{"model": "sound classifier", "dataset": "short read English sentences (LibriTTS-R)", "train_examples": 26041, "gain_aug_db": 10, "n_mels": 80, "hop_length": 160, "input": "log_mel", "spec_augment": false, "win_length": 512, "targets": ["voice"], "num_classes": 2, "arch": "ecapa_tdnn", "norm": "batchnorm", "hidden_act": "relu", "depths": [18], "kernel_size": 3, "stem": "single", "widths": [128], "loss": "cross_entropy", "head_dropout": 0.1, "init": "lecun_normal", "optimizer": "soap", "beta2": 0.999, "learning_rate": 0.0014, "beta1": 0.9, "shampoo_beta": 0.95, "eps": 1e-08, "precondition_frequency": 50, "max_precond_dim": 1024, "merge_dims": true, "one_sided": false, "adamw_lr_other_params": 0.0015, "max_grad_norm": 5.0, "ema_decay": 0.999, "max_steps": 4700, "batch_size": 512, "epochs": 92.4, "lr_schedule": "wsd_sqrt", "decay_fraction": 0.2, "final_lr_fraction": 0, "warmup_steps": 230, "weight_decay": 0.2, "adamw_weight_decay_other_params": 0.01}
Rows from block 11, named by matrix and row number. Each number is 200 + 20 x the weight over its row's rms, rounded and kept within 0 to 999. All counts start at 0. After the name is the row's rms in percent of the matrix's.
# c10: first pointwise conv (model.blocks.11.c1.0.weight, 128x128x1), inputs 0-127
c10.21,089,247,201,181,182,222,186,178,238,202,191,167,210,198,173,166,206,179,207,226,212,205,171,194,215,184,202,229,219,195,220,178,200,227,188,218,216,156,166,189,221,231,176,185,210,189,183,179,211,190,238,209,178,198,222,206,193,196,155,228,227,194,212,179,209,179,234,187,200,205,222,215,209,191,219,194,192,224,181,192,219,232,169,229,193,193,208,200,196,172,231,235,198,217,223,212,183,192,194,195,247,201,178,190,192,172,215,206,205,173,222,204,214,214,162,214,232,173,215,219,178,193,179,191,193,201,201,218,203
c10.22,107,211,215,177,218,212,208,207,203,199,253,182,223,225,216,224,200,177,204,214,213,184,210,188,223,216,176,235,189,210,144,244,184,211,176,247,203,221,194,200,223,224,216,193,205,211,193,179,189,189,207,216,173,223,198,193,181,216,187,191,188,206,213,218,188,181,199,215,205,223,194,223,222,186,200,204,172,191,153,173,205,230,202,139,218,200,181,190,230,195,207,182,196,196,201,201,224,201,206,243,184,223,178,222,181,191,208,213,206,231,202,183,207,210,233,173,203,204,177,175,210,202,194,199,202,151,192,193,167
c10.23,071,191,210,205,227,206,176,210,184,164,207,188,220,228,226,188,187,173,229,207,226,210,165,196,206,180,177,188,169,218,224,216,214,175,222,207,198,200,193,209,222,229,199,242,200,185,210,177,204,214,201,199,212,209,200,199,187,234,206,184,217,175,197,189,187,194,191,170,226,195,190,215,248,173,151,212,205,211,173,212,211,238,215,232,186,188,200,232,262,222,201,206,187,168,212,160,218,176,195,204,226,204,212,182,227,177,200,183,178,222,174,221,223,213,202,205,179,184,209,214,195,203,188,215,171,164,205,208,200
c10.24,079,209,215,203,206,163,183,188,171,161,183,185,187,190,171,203,170,203,177,210,174,198,164,188,188,197,203,204,154,160,194,220,218,215,183,163,187,181,194,172,229,163,211,235,237,190,193,203,207,185,204,168,208,197,216,189,223,214,226,207,200,159,217,190,189,203,190,225,190,192,170,184,179,184,221,210,167,194,197,200,224,190,189,183,180,173,220,225,220,207,171,204,202,189,212,192,182,208,200,197,224,192,194,188,145,228,243,201,165,215,171,212,180,240,219,199,221,204,180,202,209,188,211,215,205,185,198,192,212
c10.25,076,224,227,164,230,224,249,193,215,163,186,187,191,182,171,194,208,171,222,223,236,208,189,190,209,208,217,209,172,213,193,245,181,199,178,182,229,164,199,207,212,214,171,174,217,180,172,194,169,234,189,170,200,220,183,216,222,204,225,200,189,178,211,169,201,198,182,221,208,182,224,230,213,205,202,210,232,198,201,220,226,193,222,216,216,213,209,178,186,219,204,201,230,213,207,211,192,219,192,176,195,175,214,193,201,185,186,202,198,240,172,211,189,195,176,166,224,223,175,193,226,204,236,198,234,194,207,184,189
c10.26,081,201,217,235,207,204,166,184,189,214,198,215,155,171,205,156,191,178,205,219,197,213,236,215,206,216,169,160,197,208,239,178,213,220,161,205,199,196,174,204,209,194,231,211,203,154,182,198,213,225,205,184,229,195,195,207,166,211,215,202,192,179,239,171,184,208,177,209,184,211,170,178,183,213,204,208,165,177,204,209,204,173,208,203,189,235,188,196,207,193,171,194,159,222,181,194,195,196,202,214,208,225,185,148,177,222,164,202,205,192,223,196,198,187,193,205,197,217,182,204,233,200,189,189,207,180,193,167,229
c10.27,100,230,175,205,192,189,217,221,165,201,214,230,179,207,202,187,180,176,191,194,212,185,192,209,181,148,203,190,246,195,223,215,180,215,194,208,211,221,240,223,214,187,224,201,178,203,216,234,199,209,169,218,239,196,225,216,165,175,213,198,187,216,202,197,212,199,208,193,194,202,223,157,196,196,193,207,203,201,207,218,200,217,248,193,193,209,219,225,212,216,232,181,196,184,227,213,240,219,179,163,230,159,177,216,187,173,190,218,201,188,220,187,157,203,194,213,181,176,206,162,201,217,202,229,182,218,202,218,192
c10.28,087,176,197,205,183,211,198,200,230,179,225,177,159,230,206,173,216,223,185,193,177,207,188,185,189,203,184,199,180,181,204,188,174,181,185,187,198,183,208,200,231,213,229,211,180,226,227,220,202,174,192,188,179,190,214,194,213,183,204,192,210,216,225,198,206,186,182,214,185,200,196,176,210,167,189,180,156,184,202,170,198,160,218,189,216,245,220,183,219,206,188,263,207,177,180,210,203,159,196,209,218,177,172,239,210,183,183,250,195,198,204,169,219,203,199,183,184,184,232,193,177,196,210,176,220,210,189,162,188
c10.29,079,202,220,174,203,209,229,198,180,205,208,203,206,219,204,193,218,227,213,214,230,202,192,215,204,186,191,218,160,215,204,213,224,214,220,166,205,164,211,215,224,225,196,186,219,199,198,247,176,204,165,186,228,172,186,255,212,208,171,191,217,207,187,186,193,213,229,210,208,231,209,191,190,210,216,226,198,204,206,185,204,196,209,199,194,219,209,168,219,183,156,210,174,171,209,207,197,193,166,218,213,163,248,207,213,179,198,213,241,184,188,224,152,197,160,196,183,224,189,216,208,203,199,198,242,199,218,209,183
c10.30,093,199,186,189,220,193,174,217,173,179,181,210,224,176,190,215,205,208,195,243,192,209,167,198,202,188,177,190,202,207,206,230,202,201,184,182,187,207,176,235,201,188,219,224,209,173,174,213,215,205,227,234,191,231,195,159,195,226,187,201,186,221,175,206,192,215,185,212,199,175,161,191,199,236,204,212,188,225,205,186,199,225,220,238,195,184,196,153,165,203,197,200,212,214,192,190,205,233,194,230,224,222,149,209,240,151,193,217,187,204,220,192,179,200,190,204,215,234,193,192,192,201,178,183,183,210,178,194,247
c10.31,101,197,218,213,203,235,187,223,217,194,197,208,191,216,218,209,226,195,175,209,215,167,195,178,211,223,197,185,192,205,225,201,208,199,186,233,194,227,219,182,163,162,176,241,206,221,221,203,177,189,245,195,181,197,203,182,214,174,194,206,187,174,201,215,201,187,192,199,229,189,212,223,196,181,184,224,193,200,203,237,165,199,210,152,202,168,163,192,208,203,213,196,197,247,194,155,168,186,221,192,203,236,221,157,194,230,185,226,227,198,194,166,204,170,181,205,203,227,200,196,210,193,216,213,196,192,226,191,171
c10.32,104,190,174,204,206,210,202,177,190,210,196,200,218,224,196,200,171,191,195,202,178,220,200,195,195,214,237,240,137,235,198,210,196,230,193,230,197,229,200,186,184,212,211,197,217,258,193,206,204,182,176,216,218,201,168,228,202,206,229,182,178,218,205,234,213,212,209,209,173,190,193,215,212,238,223,223,202,176,170,219,208,181,199,195,171,191,213,212,203,166,220,227,172,197,214,180,233,235,198,155,219,184,200,211,194,199,173,217,225,174,237,217,203,225,210,167,196,209,210,173,214,197,200,197,201,196,187,215,175
c10.33,093,184,198,163,181,182,202,201,191,203,180,243,226,185,226,190,223,154,183,205,202,197,195,173,199,218,250,185,199,207,197,209,183,175,199,171,202,199,160,216,200,199,205,222,181,229,178,214,215,199,231,204,198,190,193,209,199,200,195,198,216,184,184,190,212,200,231,225,176,206,231,205,156,185,176,199,222,216,197,197,221,189,185,186,177,168,187,231,206,241,193,206,209,219,188,132,182,191,210,193,206,198,222,202,190,186,241,181,180,200,181,167,189,216,201,205,212,198,200,240,175,209,238,208,221,229,182,228,190
c10.34,128,213,218,161,198,178,190,186,189,158,190,228,182,179,194,217,190,230,203,206,242,185,246,207,228,229,212,209,213,214,254,206,179,204,201,207,175,186,216,212,209,187,225,178,187,167,190,198,205,236,191,221,209,208,202,196,197,226,185,146,238,202,197,189,192,213,218,190,222,215,190,216,175,204,232,186,182,180,217,196,216,210,172,214,169,206,213,212,219,168,195,173,185,176,172,220,182,231,224,181,197,205,193,184,204,229,236,177,236,187,225,192,219,183,201,188,207,207,197,189,182,223,196,212,176,217,178,212,187
c10.35,112,186,186,168,191,237,213,205,197,216,184,152,196,199,184,215,169,195,228,185,189,192,201,222,201,231,201,207,164,211,198,232,198,221,246,208,207,200,170,200,191,212,196,205,212,226,204,194,162,204,182,216,187,177,239,179,182,191,218,227,237,174,208,200,222,207,187,202,208,196,197,206,215,189,205,231,214,196,183,205,218,198,218,236,213,185,225,232,195,182,201,222,196,211,203,204,184,197,231,193,209,214,239,176,186,184,188,237,242,187,192,199,163,204,193,227,213,238,202,190,171,204,150,201,244,220,207,180,176
c10.36,097,193,185,189,177,201,200,174,185,198,190,226,282,210,186,155,195,192,209,212,195,137,179,198,187,194,225,209,211,221,193,225,182,201,202,213,211,195,183,224,177,205,192,200,221,213,194,204,205,199,234,216,207,216,213,196,168,227,204,195,192,183,195,213,184,196,188,185,197,200,179,212,190,212,208,201,248,160,192,192,187,213,180,172,170,152,225,196,235,216,222,216,173,209,172,187,211,201,228,214,182,203,230,178,180,178,225,197,192,212,195,208,169,213,197,213,201,204,191,204,206,202,226,224,206,205,195,256,184
c10.37,110,223,200,212,190,199,227,193,197,211,232,187,161,191,229,192,177,191,205,168,191,178,194,191,212,213,186,163,185,187,209,230,221,169,198,223,203,217,183,202,200,196,175,216,192,186,255,213,183,196,167,174,206,181,192,191,215,207,207,234,204,194,161,225,181,190,191,218,221,222,221,192,243,180,168,218,210,185,195,210,192,229,203,141,185,190,237,183,147,207,208,196,215,217,189,238,210,195,204,193,214,177,199,213,208,175,209,196,166,224,194,222,187,185,217,196,232,210,212,196,205,205,198,208,172,196,170,164,211
c10.38,094,200,190,204,170,214,161,203,201,183,166,259,188,200,193,180,186,208,232,198,214,199,187,195,176,232,202,247,210,223,188,205,187,189,180,199,212,190,192,176,181,214,183,177,203,204,181,169,193,194,209,225,169,225,206,211,232,156,232,199,203,194,186,223,196,218,183,210,198,195,190,225,210,213,180,186,213,187,241,224,215,207,189,213,219,251,229,198,202,242,205,199,211,176,192,225,180,218,193,175,191,225,218,186,184,210,182,171,247,170,208,223,212,203,223,193,198,227,172,189,190,216,200,180,215,222,178,212,219
c10.39,117,214,180,171,182,163,205,191,207,210,153,199,224,193,190,201,237,192,228,179,182,171,168,215,186,215,219,208,178,218,217,187,190,200,203,208,210,143,195,175,190,223,185,165,200,190,164,223,188,190,197,197,216,228,206,197,234,200,209,168,233,216,224,222,209,198,223,184,216,200,175,190,170,194,220,187,191,207,207,203,172,232,219,244,210,185,211,173,251,186,220,186,190,190,181,203,208,217,212,203,237,194,188,214,188,217,200,191,213,208,184,174,185,211,194,213,212,167,231,182,213,218,187,220,225,238,181,206,210
c10.40,113,218,175,221,214,179,166,205,187,203,232,238,203,202,202,198,211,170,208,226,179,175,194,180,191,201,161,236,226,183,193,189,226,175,220,201,179,248,209,197,209,213,200,184,197,223,205,222,216,193,184,212,185,228,232,168,223,182,177,194,219,190,240,202,182,175,228,204,201,187,219,227,191,209,192,218,166,203,236,172,203,184,224,187,215,219,159,180,207,207,229,212,214,222,160,238,183,216,218,190,217,202,203,211,204,201,221,203,216,206,241,196,183,191,196,198,196,197,198,222,192,227,164,206,163,194,197,231,209
c10.41,115,190,235,191,205,206,193,173,203,206,226,218,215,197,200,176,217,217,211,212,223,158,258,172,192,194,187,170,204,193,213,210,201,195,234,193,174,155,177,205,209,159,201,137,198,212,235,205,197,247,170,183,211,214,199,226,212,199,217,208,193,187,229,188,211,183,237,201,230,195,226,223,206,213,182,182,176,221,213,223,173,185,205,188,216,206,184,195,238,232,198,219,208,194,185,211,211,169,187,208,199,205,171,180,194,209,204,206,218,176,225,213,209,189,195,214,197,207,164,194,208,212,222,210,212,222,177,207,174
c10.42,097,220,232,206,174,220,201,162,241,196,192,214,254,205,188,221,208,176,177,206,213,153,200,214,205,222,211,183,184,194,190,177,183,221,194,211,208,172,205,196,233,199,191,192,215,197,222,200,222,179,222,178,226,169,163,216,200,181,178,203,158,165,194,221,189,226,184,183,190,193,179,212,202,197,197,180,205,217,189,244,204,206,195,176,217,213,164,183,198,180,179,160,221,220,207,219,192,174,208,202,175,183,187,195,181,197,212,180,186,210,164,194,180,204,215,174,216,159,184,217,206,153,186,194,218,213,183,219,200
c10.43,104,175,179,183,159,236,205,207,216,190,227,208,181,230,181,175,199,209,227,218,179,189,202,179,190,169,169,216,168,169,191,184,202,217,200,208,207,189,230,173,221,197,200,204,192,206,190,247,198,220,183,206,182,203,178,207,223,206,189,177,165,185,189,206,227,216,191,204,193,185,233,197,188,195,205,165,161,211,196,190,173,204,187,174,202,208,206,150,187,201,201,173,216,187,225,206,184,191,208,185,188,210,226,247,185,207,186,178,207,232,182,225,204,169,193,197,218,174,156,206,142,214,200,211,201,204,170,201,193
c10.44,099,207,177,186,169,195,203,174,195,210,185,224,263,209,208,207,185,175,197,185,181,172,228,214,209,219,236,201,224,202,176,205,189,217,199,206,191,172,200,210,203,209,192,188,208,207,202,208,212,191,191,179,164,175,215,224,255,175,210,222,209,187,161,206,187,195,219,185,196,199,206,197,206,199,187,228,265,162,165,191,240,235,195,241,190,184,203,181,211,208,184,190,186,184,192,177,185,215,207,205,202,200,205,174,166,210,227,196,192,180,183,155,184,187,204,212,191,192,202,240,192,217,187,230,191,199,210,208,218