config = dict(
    input='log_mel',
    arch='ecapa_tdnn',
    activation='relu',
    kernel_size=3,
    beta1=0.9,
    shampoo_beta=0.95,
    steps=4700,
    batch_size=512,
    final_lr_fraction=0,
    adamw_weight_decay_other_params=0.01,
)
Rows from block 12 of a small sound classifier, named by matrix and row number. Each number is 50 + 10 x the weight over its row's rms, rounded and kept within 0 to 99. All counts start at 0.
After each channel's rows are labels from the 100 clips, of 14848, where the channel reaches its highest value: "top examples" is what is common among them; "loudest band" is the band of the loudest frequency at the time of the peak. Only what is clearly more common there than usual is listed. The data: short read English sentences (LibriTTS-R).
# c30: last pointwise conv (model.blocks.12.c3.0.weight, 128x128x1), inputs 0-127

c30.112:64 55 48 44 44 62 59 36 53 44 40 49 52 63 48 54 50 43 66 35 65 38 52 45 59 52 44 36 48 40 50 47 38 48 40 47 48 21 40 46 33 36 40 52 43 49 47 74 67 60 46 45 63 42 55 59 52 66 49 51 48 65 51 54 38 42 52 29 52 43 57 39 45 56 36 56 47 54 51 43 48 44 46 51 57 62 55 62 64 57 41 48 48 50 58 38 61 56 43 38 56 56 42 58 45 67 57 51 61 60 49 44 60 58 60 48 76 55 17 40 70 57 48 64 51 37 39 35
top examples: voice: male; the word "was"
loudest band: 4000 to 8000 Hz

c30.73:49 60 51 45 36 45 63 58 55 43 32 42 66 54 52 46 59 47 48 55 33 56 78 50 63 52 50 47 39 48 52 52 61 62 41 45 41 45 48 42 59 41 35 46 70 58 39 56 65 52 62 32 45 43 56 54 50 59 71 55 69 46 57 48 46 50 33 44 44 60 53 33 37 50 58 46 35 59 57 48 48 65 80 36 51 61 39 56 67 38 46 49 41 33 45 50 57 34 53 24 54 48 48 43 55 40 42 46 55 45 67 40 44 57 46 37 60 41 48 61 56 40 51 52 45 48 47 37
top examples: voice: male
loudest band: 250 to 500 Hz

c30.90:63 54 35 56 43 50 54 61 50 46 28 41 50 56 56 44 50 54 61 61 38 42 54 52 31 45 59 62 60 34 44 49 33 63 40 44 39 52 33 52 42 51 39 46 84 54 52 49 57 62 65 41 48 50 56 33 44 56 51 46 51 58 36 36 63 47 56 38 68 55 47 41 50 56 38 59 62 34 35 49 52 43 51 39 66 47 57 46 56 44 58 72 57 44 34 55 54 60 49 35 54 38 69 58 60 54 53 55 44 56 64 46 50 61 41 37 82 50 54 42 56 56 52 54 53 50 42 40
top examples: voice: male
loudest band: 4000 to 8000 Hz

c30.25:27 37 35 50 61 37 44 57 62 31 57 59 73 36 43 53 52 57 47 49 54 46 31 34 26 42 42 40 64 48 55 44 49 67 59 48 53 39 66 37 53 26 51 63 57 55 36 69 47 40 69 48 56 52 62 46 50 46 61 65 51 56 51 36 44 40 61 36 42 39 57 56 65 48 40 50 42 56 55 55 55 56 52 44 62 45 52 59 61 66 40 41 59 51 45 43 61 50 48 61 41 53 56 54 64 69 48 42 34 50 47 56 48 44 54 58 55 39 73 41 51 45 48 60 47 56 42 50
top examples: voice: male
loudest band: 4000 to 8000 Hz

c30.29:56 63 51 55 45 53 50 52 63 31 54 58 42 39 52 58 40 53 60 55 62 57 45 40 42 58 57 40 53 35 55 70 44 61 47 35 67 42 59 43 52 54 54 55 44 31 50 46 51 45 52 53 65 62 34 45 51 30 51 48 51 44 70 65 30 37 64 45 59 55 40 53 34 61 49 48 43 37 51 51 24 34 63 45 46 47 55 29 53 35 51 44 41 65 56 60 46 52 62 45 54 38 46 61 33 51 40 56 55 54 41 69 55 59 50 55 34 43 43 56 34 41 64 42 58 47 37 67
top examples: voice: female
loudest band: 250 to 500 Hz

c30.17:52 67 64 66 51 63 46 38 46 53 42 41 44 41 37 57 39 45 61 46 58 64 76 93 47 50 52 56 41 56 58 57 50 38 42 44 56 56 50 51 35 44 49 38 58 39 45 45 54 51 53 58 58 35 49 55 57 60 40 34 62 41 61 48 56 56 33 44 47 41 70 51 51 46 39 45 52 57 45 64 53 37 46 57 53 60 69 43 48 43 60 58 54 44 42 44 22 56 63 55 52 43 55 45 52 48 48 62 43 63 48 55 57 46 66 46 26 55 49 46 43 53 39 54 43 45 29 46
top examples: voice: male
loudest band: 250 to 500 Hz

c30.97:65 52 60 38 60 47 57 41 47 52 51 41 61 35 45 53 56 44 45 51 39 46 49 64 48 38 42 30 34 44 50 50 34 52 65 66 47 50 49 38 32 37 41 74 47 36 74 72 47 54 37 56 49 40 58 44 75 60 49 46 65 48 52 36 37 48 38 53 31 56 57 45 50 42 44 41 50 38 57 51 57 58 40 34 67 55 59 46 46 37 61 41 63 52 39 48 45 71 46 51 56 25 51 49 46 64 58 61 50 53 56 39 53 52 52 53 54 41 37 50 49 47 30 60 47 47 51 53
top examples: voice: male
loudest band: 250 to 500 Hz

c30.48:74 58 88 23 44 45 45 58 50 40 54 59 59 42 49 48 49 48 41 68 29 61 64 54 77 56 43 50 51 39 46 45 47 42 53 51 52 56 53 41 50 57 59 52 45 68 36 49 46 52 44 38 69 47 45 50 62 47 57 60 40 54 58 49 41 56 57 65 38 46 42 50 46 41 58 44 39 51 48 55 35 58 68 63 47 67 57 36 37 61 47 46 44 53 51 60 58 27 48 59 66 46 44 49 53 53 48 58 45 40 56 47 56 42 37 36 57 54 41 45 61 34 47 34 45 55 43 48
top examples: voice: male; the word "was"
loudest band: 250 to 500 Hz

c30.22:52 63 79 62 46 55 64 55 58 47 44 62 64 55 42 53 54 41 45 55 57 54 61 53 55 52 47 56 43 50 51 46 67 46 40 63 67 52 44 46 51 56 62 57 70 70 50 54 51 46 38 59 69 46 60 48 48 37 47 49 73 56 48 45 49 43 38 51 33 48 43 64 34 43 55 45 56 64 60 45 38 41 46 42 53 74 60 56 42 37 38 37 51 57 52 50 43 48 43 61 68 39 39 34 62 72 59 40 53 54 43 61 62 38 54 34 56 71 49 52 52 48 50 47 59 46 25 53
top examples: voice: male; the word "was"
loudest band: 250 to 500 Hz

c30.113:66 59 50 47 54 60 41 49 55 68 58 64 60 70 47 43 58 38 43 57 50 50 66 59 63 32 32 61 44 32 57 56 48 49 40 59 46 47 59 41 45 48 53 52 47 35 59 48 65 54 66 51 47 49 51 48 38 48 46 55 46 42 50 46 52 25 42 58 58 67 46 46 71 59 25 46 66 32 49 60 54 44 54 43 64 54 58 46 48 54 41 75 40 52 41 57 46 51 61 43 55 57 66 58 40 51 69 54 36 57 43 43 41 61 65 66 56 41 52 38 42 53 72 41 56 43 55 63
top examples: voice: male
loudest band: 4000 to 8000 Hz

c30.81:35 50 46 73 44 50 66 47 47 36 43 58 45 35 40 52 49 49 45 55 48 51 34 28 45 46 49 63 51 55 58 52 60 39 49 44 33 44 36 50 57 56 51 39 53 62 44 37 48 48 50 72 46 51 54 65 37 37 56 55 48 43 66 39 53 42 65 62 39 53 51 45 41 37 40 58 50 56 56 45 36 48 52 58 52 67 51 47 57 51 55 29 74 41 50 51 40 60 46 53 72 42 21 55 54 60 43 55 53 51 53 51 49 45 33 38 58 61 61 48 62 40 38 38 36 48 25 34
top examples: voice: male
loudest band: 4000 to 8000 Hz

c30.65:50 49 41 62 43 60 43 61 51 30 50 57 56 61 58 55 50 63 55 85 53 52 41 57 63 48 48 46 49 61 46 69 43 63 59 46 60 48 49 63 56 50 54 60 53 52 73 40 57 45 59 56 56 76 62 47 50 56 53 54 49 60 55 50 46 40 60 47 42 60 47 44 24 32 53 46 46 54 49 46 59 37 47 67 56 37 52 68 62 50 51 38 45 56 64 54 46 45 41 49 43 58 55 52 45 47 32 50 59 34 47 53 43 85 43 60 39 47 54 44 44 59 51 70 49 51 52 70
top examples: voice: female
loudest band: 500 to 1000 Hz

c30.19:70 67 57 41 40 56 56 58 60 56 73 50 80 44 44 45 44 40 38 52 54 62 49 52 71 35 51 61 55 27 42 41 53 40 58 59 49 68 44 53 54 67 37 55 63 46 46 53 60 68 65 56 48 35 37 57 69 34 44 49 34 58 57 46 47 62 57 42 44 49 54 78 62 48 47 49 53 66 51 37 44 64 64 55 51 47 48 57 55 50 47 51 51 42 41 38 41 50 57 36 52 40 52 54 45 54 51 47 43 51 52 51 55 40 61 39 34 52 43 49 56 49 59 37 47 59 61 69
top examples: voice: male
loudest band: 250 to 500 Hz

c30.106:57 66 48 86 54 53 46 40 52 44 58 31 45 29 46 52 50 60 53 69 41 46 62 64 74 37 43 41 27 48 67 53 60 47 55 41 45 43 46 39 42 44 41 54 44 39 46 42 43 52 60 54 44 43 37 53 52 49 67 52 52 47 60 46 59 52 58 39 44 44 51 39 45 48 34 61 37 44 55 37 55 50 65 60 54 59 62 58 71 34 39 56 48 33 42 61 53 47 49 52 56 46 43 40 56 55 39 54 60 43 52 52 60 33 48 55 45 25 44 50 41 43 56 54 39 51 69 40
top examples: voice: male
loudest band: 250 to 500 Hz

c30.42:48 45 45 36 71 38 35 49 50 59 57 43 39 51 55 54 52 61 42 30 48 44 51 69 70 72 49 43 46 46 30 55 42 23 46 48 45 49 47 39 50 31 61 53 42 33 54 46 42 51 47 38 47 41 50 38 51 43 48 64 60 52 46 39 49 53 38 49 47 62 65 37 49 51 48 43 79 53 58 30 57 45 38 58 52 72 67 44 51 48 60 44 51 41 44 51 56 49 51 72 42 54 48 59 36 63 49 52 41 53 40 49 36 58 72 60 59 54 43 55 51 55 66 47 57 47 54 38
top examples: voice: male
loudest band: 4000 to 8000 Hz

c30.47:55 61 51 59 53 59 73 45 43 48 45 39 55 56 47 47 32 41 41 57 52 60 72 67 55 48 42 50 49 31 36 42 39 50 53 59 40 46 47 36 55 54 45 29 45 47 47 58 47 51 60 55 58 52 49 56 54 56 52 46 44 54 62 39 45 43 35 38 51 49 39 61 54 63 52 49 62 50 44 51 31 56 46 59 68 60 29 67 56 70 52 47 40 58 36 52 48 46 57 38 49 56 51 48 54 34 30 53 40 41 79 27 45 39 46 29 59 48 43 76 50 36 55 40 47 51 49 43
top examples: voice: male
loudest band: 250 to 500 Hz

c30.37:49 61 47 53 75 35 45 49 44 55 56 36 40 37 71 41 56 66 68 36 35 40 44 52 54 53 32 53 58 44 56 53 37 51 43 50 60 57 54 52 62 36 43 61 52 60 34 56 56 55 38 51 37 49 45 47 53 55 37 48 60 37 62 31 49 65 69 53 48 37 47 44 35 60 59 28 59 63 51 70 45 37 51 60 46 41 59 48 54 59 66 62 66 46 41 58 64 38 59 57 31 48 43 47 51 63 45 48 35 47 55 40 52 60 55 63 58 53 43 35 36 52 46 39 59 55 61 49
top examples: voice: male
loudest band: 4000 to 8000 Hz

c30.96:72 51 59 61 42 69 74 52 62 52 54 40 54 33 55 52 61 39 34 50 37 55 61 58 71 50 52 52 47 39 42 43 47 40 47 61 41 43 44 57 68 47 46 71 47 35 42 60 59 36 46 50 56 47 43 44 43 62 38 59 77 51 48 60 65 56 57 45 36 56 52 68 50 63 51 59 35 54 49 50 50 57 42 36 58 63 52 48 33 51 47 54 42 51 49 41 60 43 51 51 36 49 55 31 63 60 53 35 50 38 48 62 56 47 51 48 36 21 65 53 54 47 44 41 63 45 43 56
top examples: voice: male; the word "was"
loudest band: 250 to 500 Hz

c30.5:66 22 40 48 46 58 61 36 52 56 67 47 60 61 56 58 42 49 55 44 49 59 47 39 63 45 57 49 49 49 54 56 62 34 50 44 45 41 47 50 34 50 53 53 45 56 56 49 66 50 67 59 71 65 69 43 73 41 49 41 26 51 46 39 55 52 48 47 38 45 48 69 61 58 62 55 43 50 60 57 56 31 66 49 64 41 56 42 44 37 40 51 71 47 35 48 45 51 66 54 48 47 56 41 40 55 61 51 40 54 45 55 36 41 45 60 57 53 32 51 46 57 39 57 54 32 29 44
top examples: voice: male
loudest band: 4000 to 8000 Hz

c30.108:44 51 51 55 49 52 42 33 60 75 35 25 54 42 51 73 62 75 39 61 60 50 47 50 48 59 41 49 39 51 54 54 43 39 41 63 32 56 40 43 44 53 58 63 49 39 44 54 56 62 43 53 43 72 65 74 53 45 64 48 46 51 59 58 51 54 45 49 31 61 54 40 56 44 39 57 63 54 61 59 60 66 44 48 36 50 44 57 55 28 65 44 46 48 49 50 57 47 48 53 61 49 43 35 52 57 40 73 59 46 31 57 57 54 50 42 36 52 40 49 69 50 48 50 43 35 56 46
top examples: voice: female
loudest band: 500 to 1000 Hz

c30.9:57 46 39 66 51 54 72 38 45 47 60 59 61 38 42 46 47 56 46 42 50 62 59 40 23 39 53 61 50 42 56 65 41 54 48 40 42 40 57 55 36 34 50 53 65 47 59 47 45 58 53 48 50 62 51 37 62 56 63 38 50 49 34 53 55 44 51 55 43 44 40 72 53 45 41 36 48 67 44 57 44 52 32 55 66 36 39 64 49 59 56 48 60 43 46 40 29 62 71 36 66 68 53 50 51 53 54 45 54 48 51 53 57 64 50 36 79 40 36 54 38 43 52 35 46 44 48 60
top examples: voice: male
loudest band: 4000 to 8000 Hz

c30.15:69 64 57 45 46 76 52 29 55 62 64 42 48 49 45 51 30 41 38 55 46 24 51 43 63 48 44 59 49 47 52 45 54 61 54 73 62 68 45 49 42 62 43 51 55 47 48 60 68 35 42 53 37 47 53 44 44 56 38 60 36 64 60 41 61 54 50 40 65 57 51 47 44 53 57 55 75 78 38 47 38 51 72 54 44 53 53 52 49 69 52 33 45 44 31 42 49 40 43 43 57 41 57 51 53 47 53 41 39 51 39 51 44 45 68 52 60 46 46 46 41 56 45 50 41 45 51 55
top examples: voice: male
loudest band: 4000 to 8000 Hz

c30.100:65 68 39 64 51 38 52 50 77 53 45 58 59 67 72 69 48 53 48 55 41 54 70 40 73 53 51 44 44 47 54 33 55 43 36 45 48 55 45 41 51 38 51 53 61 56 58 47 38 43 44 50 46 45 39 50 68 35 54 39 40 53 56 49 64 38 39 39 31 55 63 66 56 31 38 33 55 65 37 46 54 49 45 53 40 63 67 70 37 51 56 52 60 52 61 40 36 55 49 55 44 41 36 50 59 53 39 59 46 37 52 52 53 46 59 58 43 44 43 56 52 46 50 53 56 32 48 40
top examples: voice: male; the word "was"
loudest band: 250 to 500 Hz

c30.74:24 45 35 36 36 46 38 32 54 32 52 59 56 56 54 41 43 44 44 54 56 41 64 34 39 47 52 54 71 52 68 38 48 39 41 33 59 40 46 43 55 33 60 57 63 46 36 36 53 51 62 62 57 37 61 49 54 37 41 52 51 35 42 51 66 41 54 48 48 44 43 54 52 47 43 42 40 67 51 58 51 51 44 71 44 74 54 37 69 54 55 48 45 62 59 72 56 56 60 61 50 47 55 46 64 56 45 55 58 42 52 36 53 38 53 49 43 41 59 59 42 38 53 36 39 48 35 51
top examples: voice: male
loudest band: 250 to 500 Hz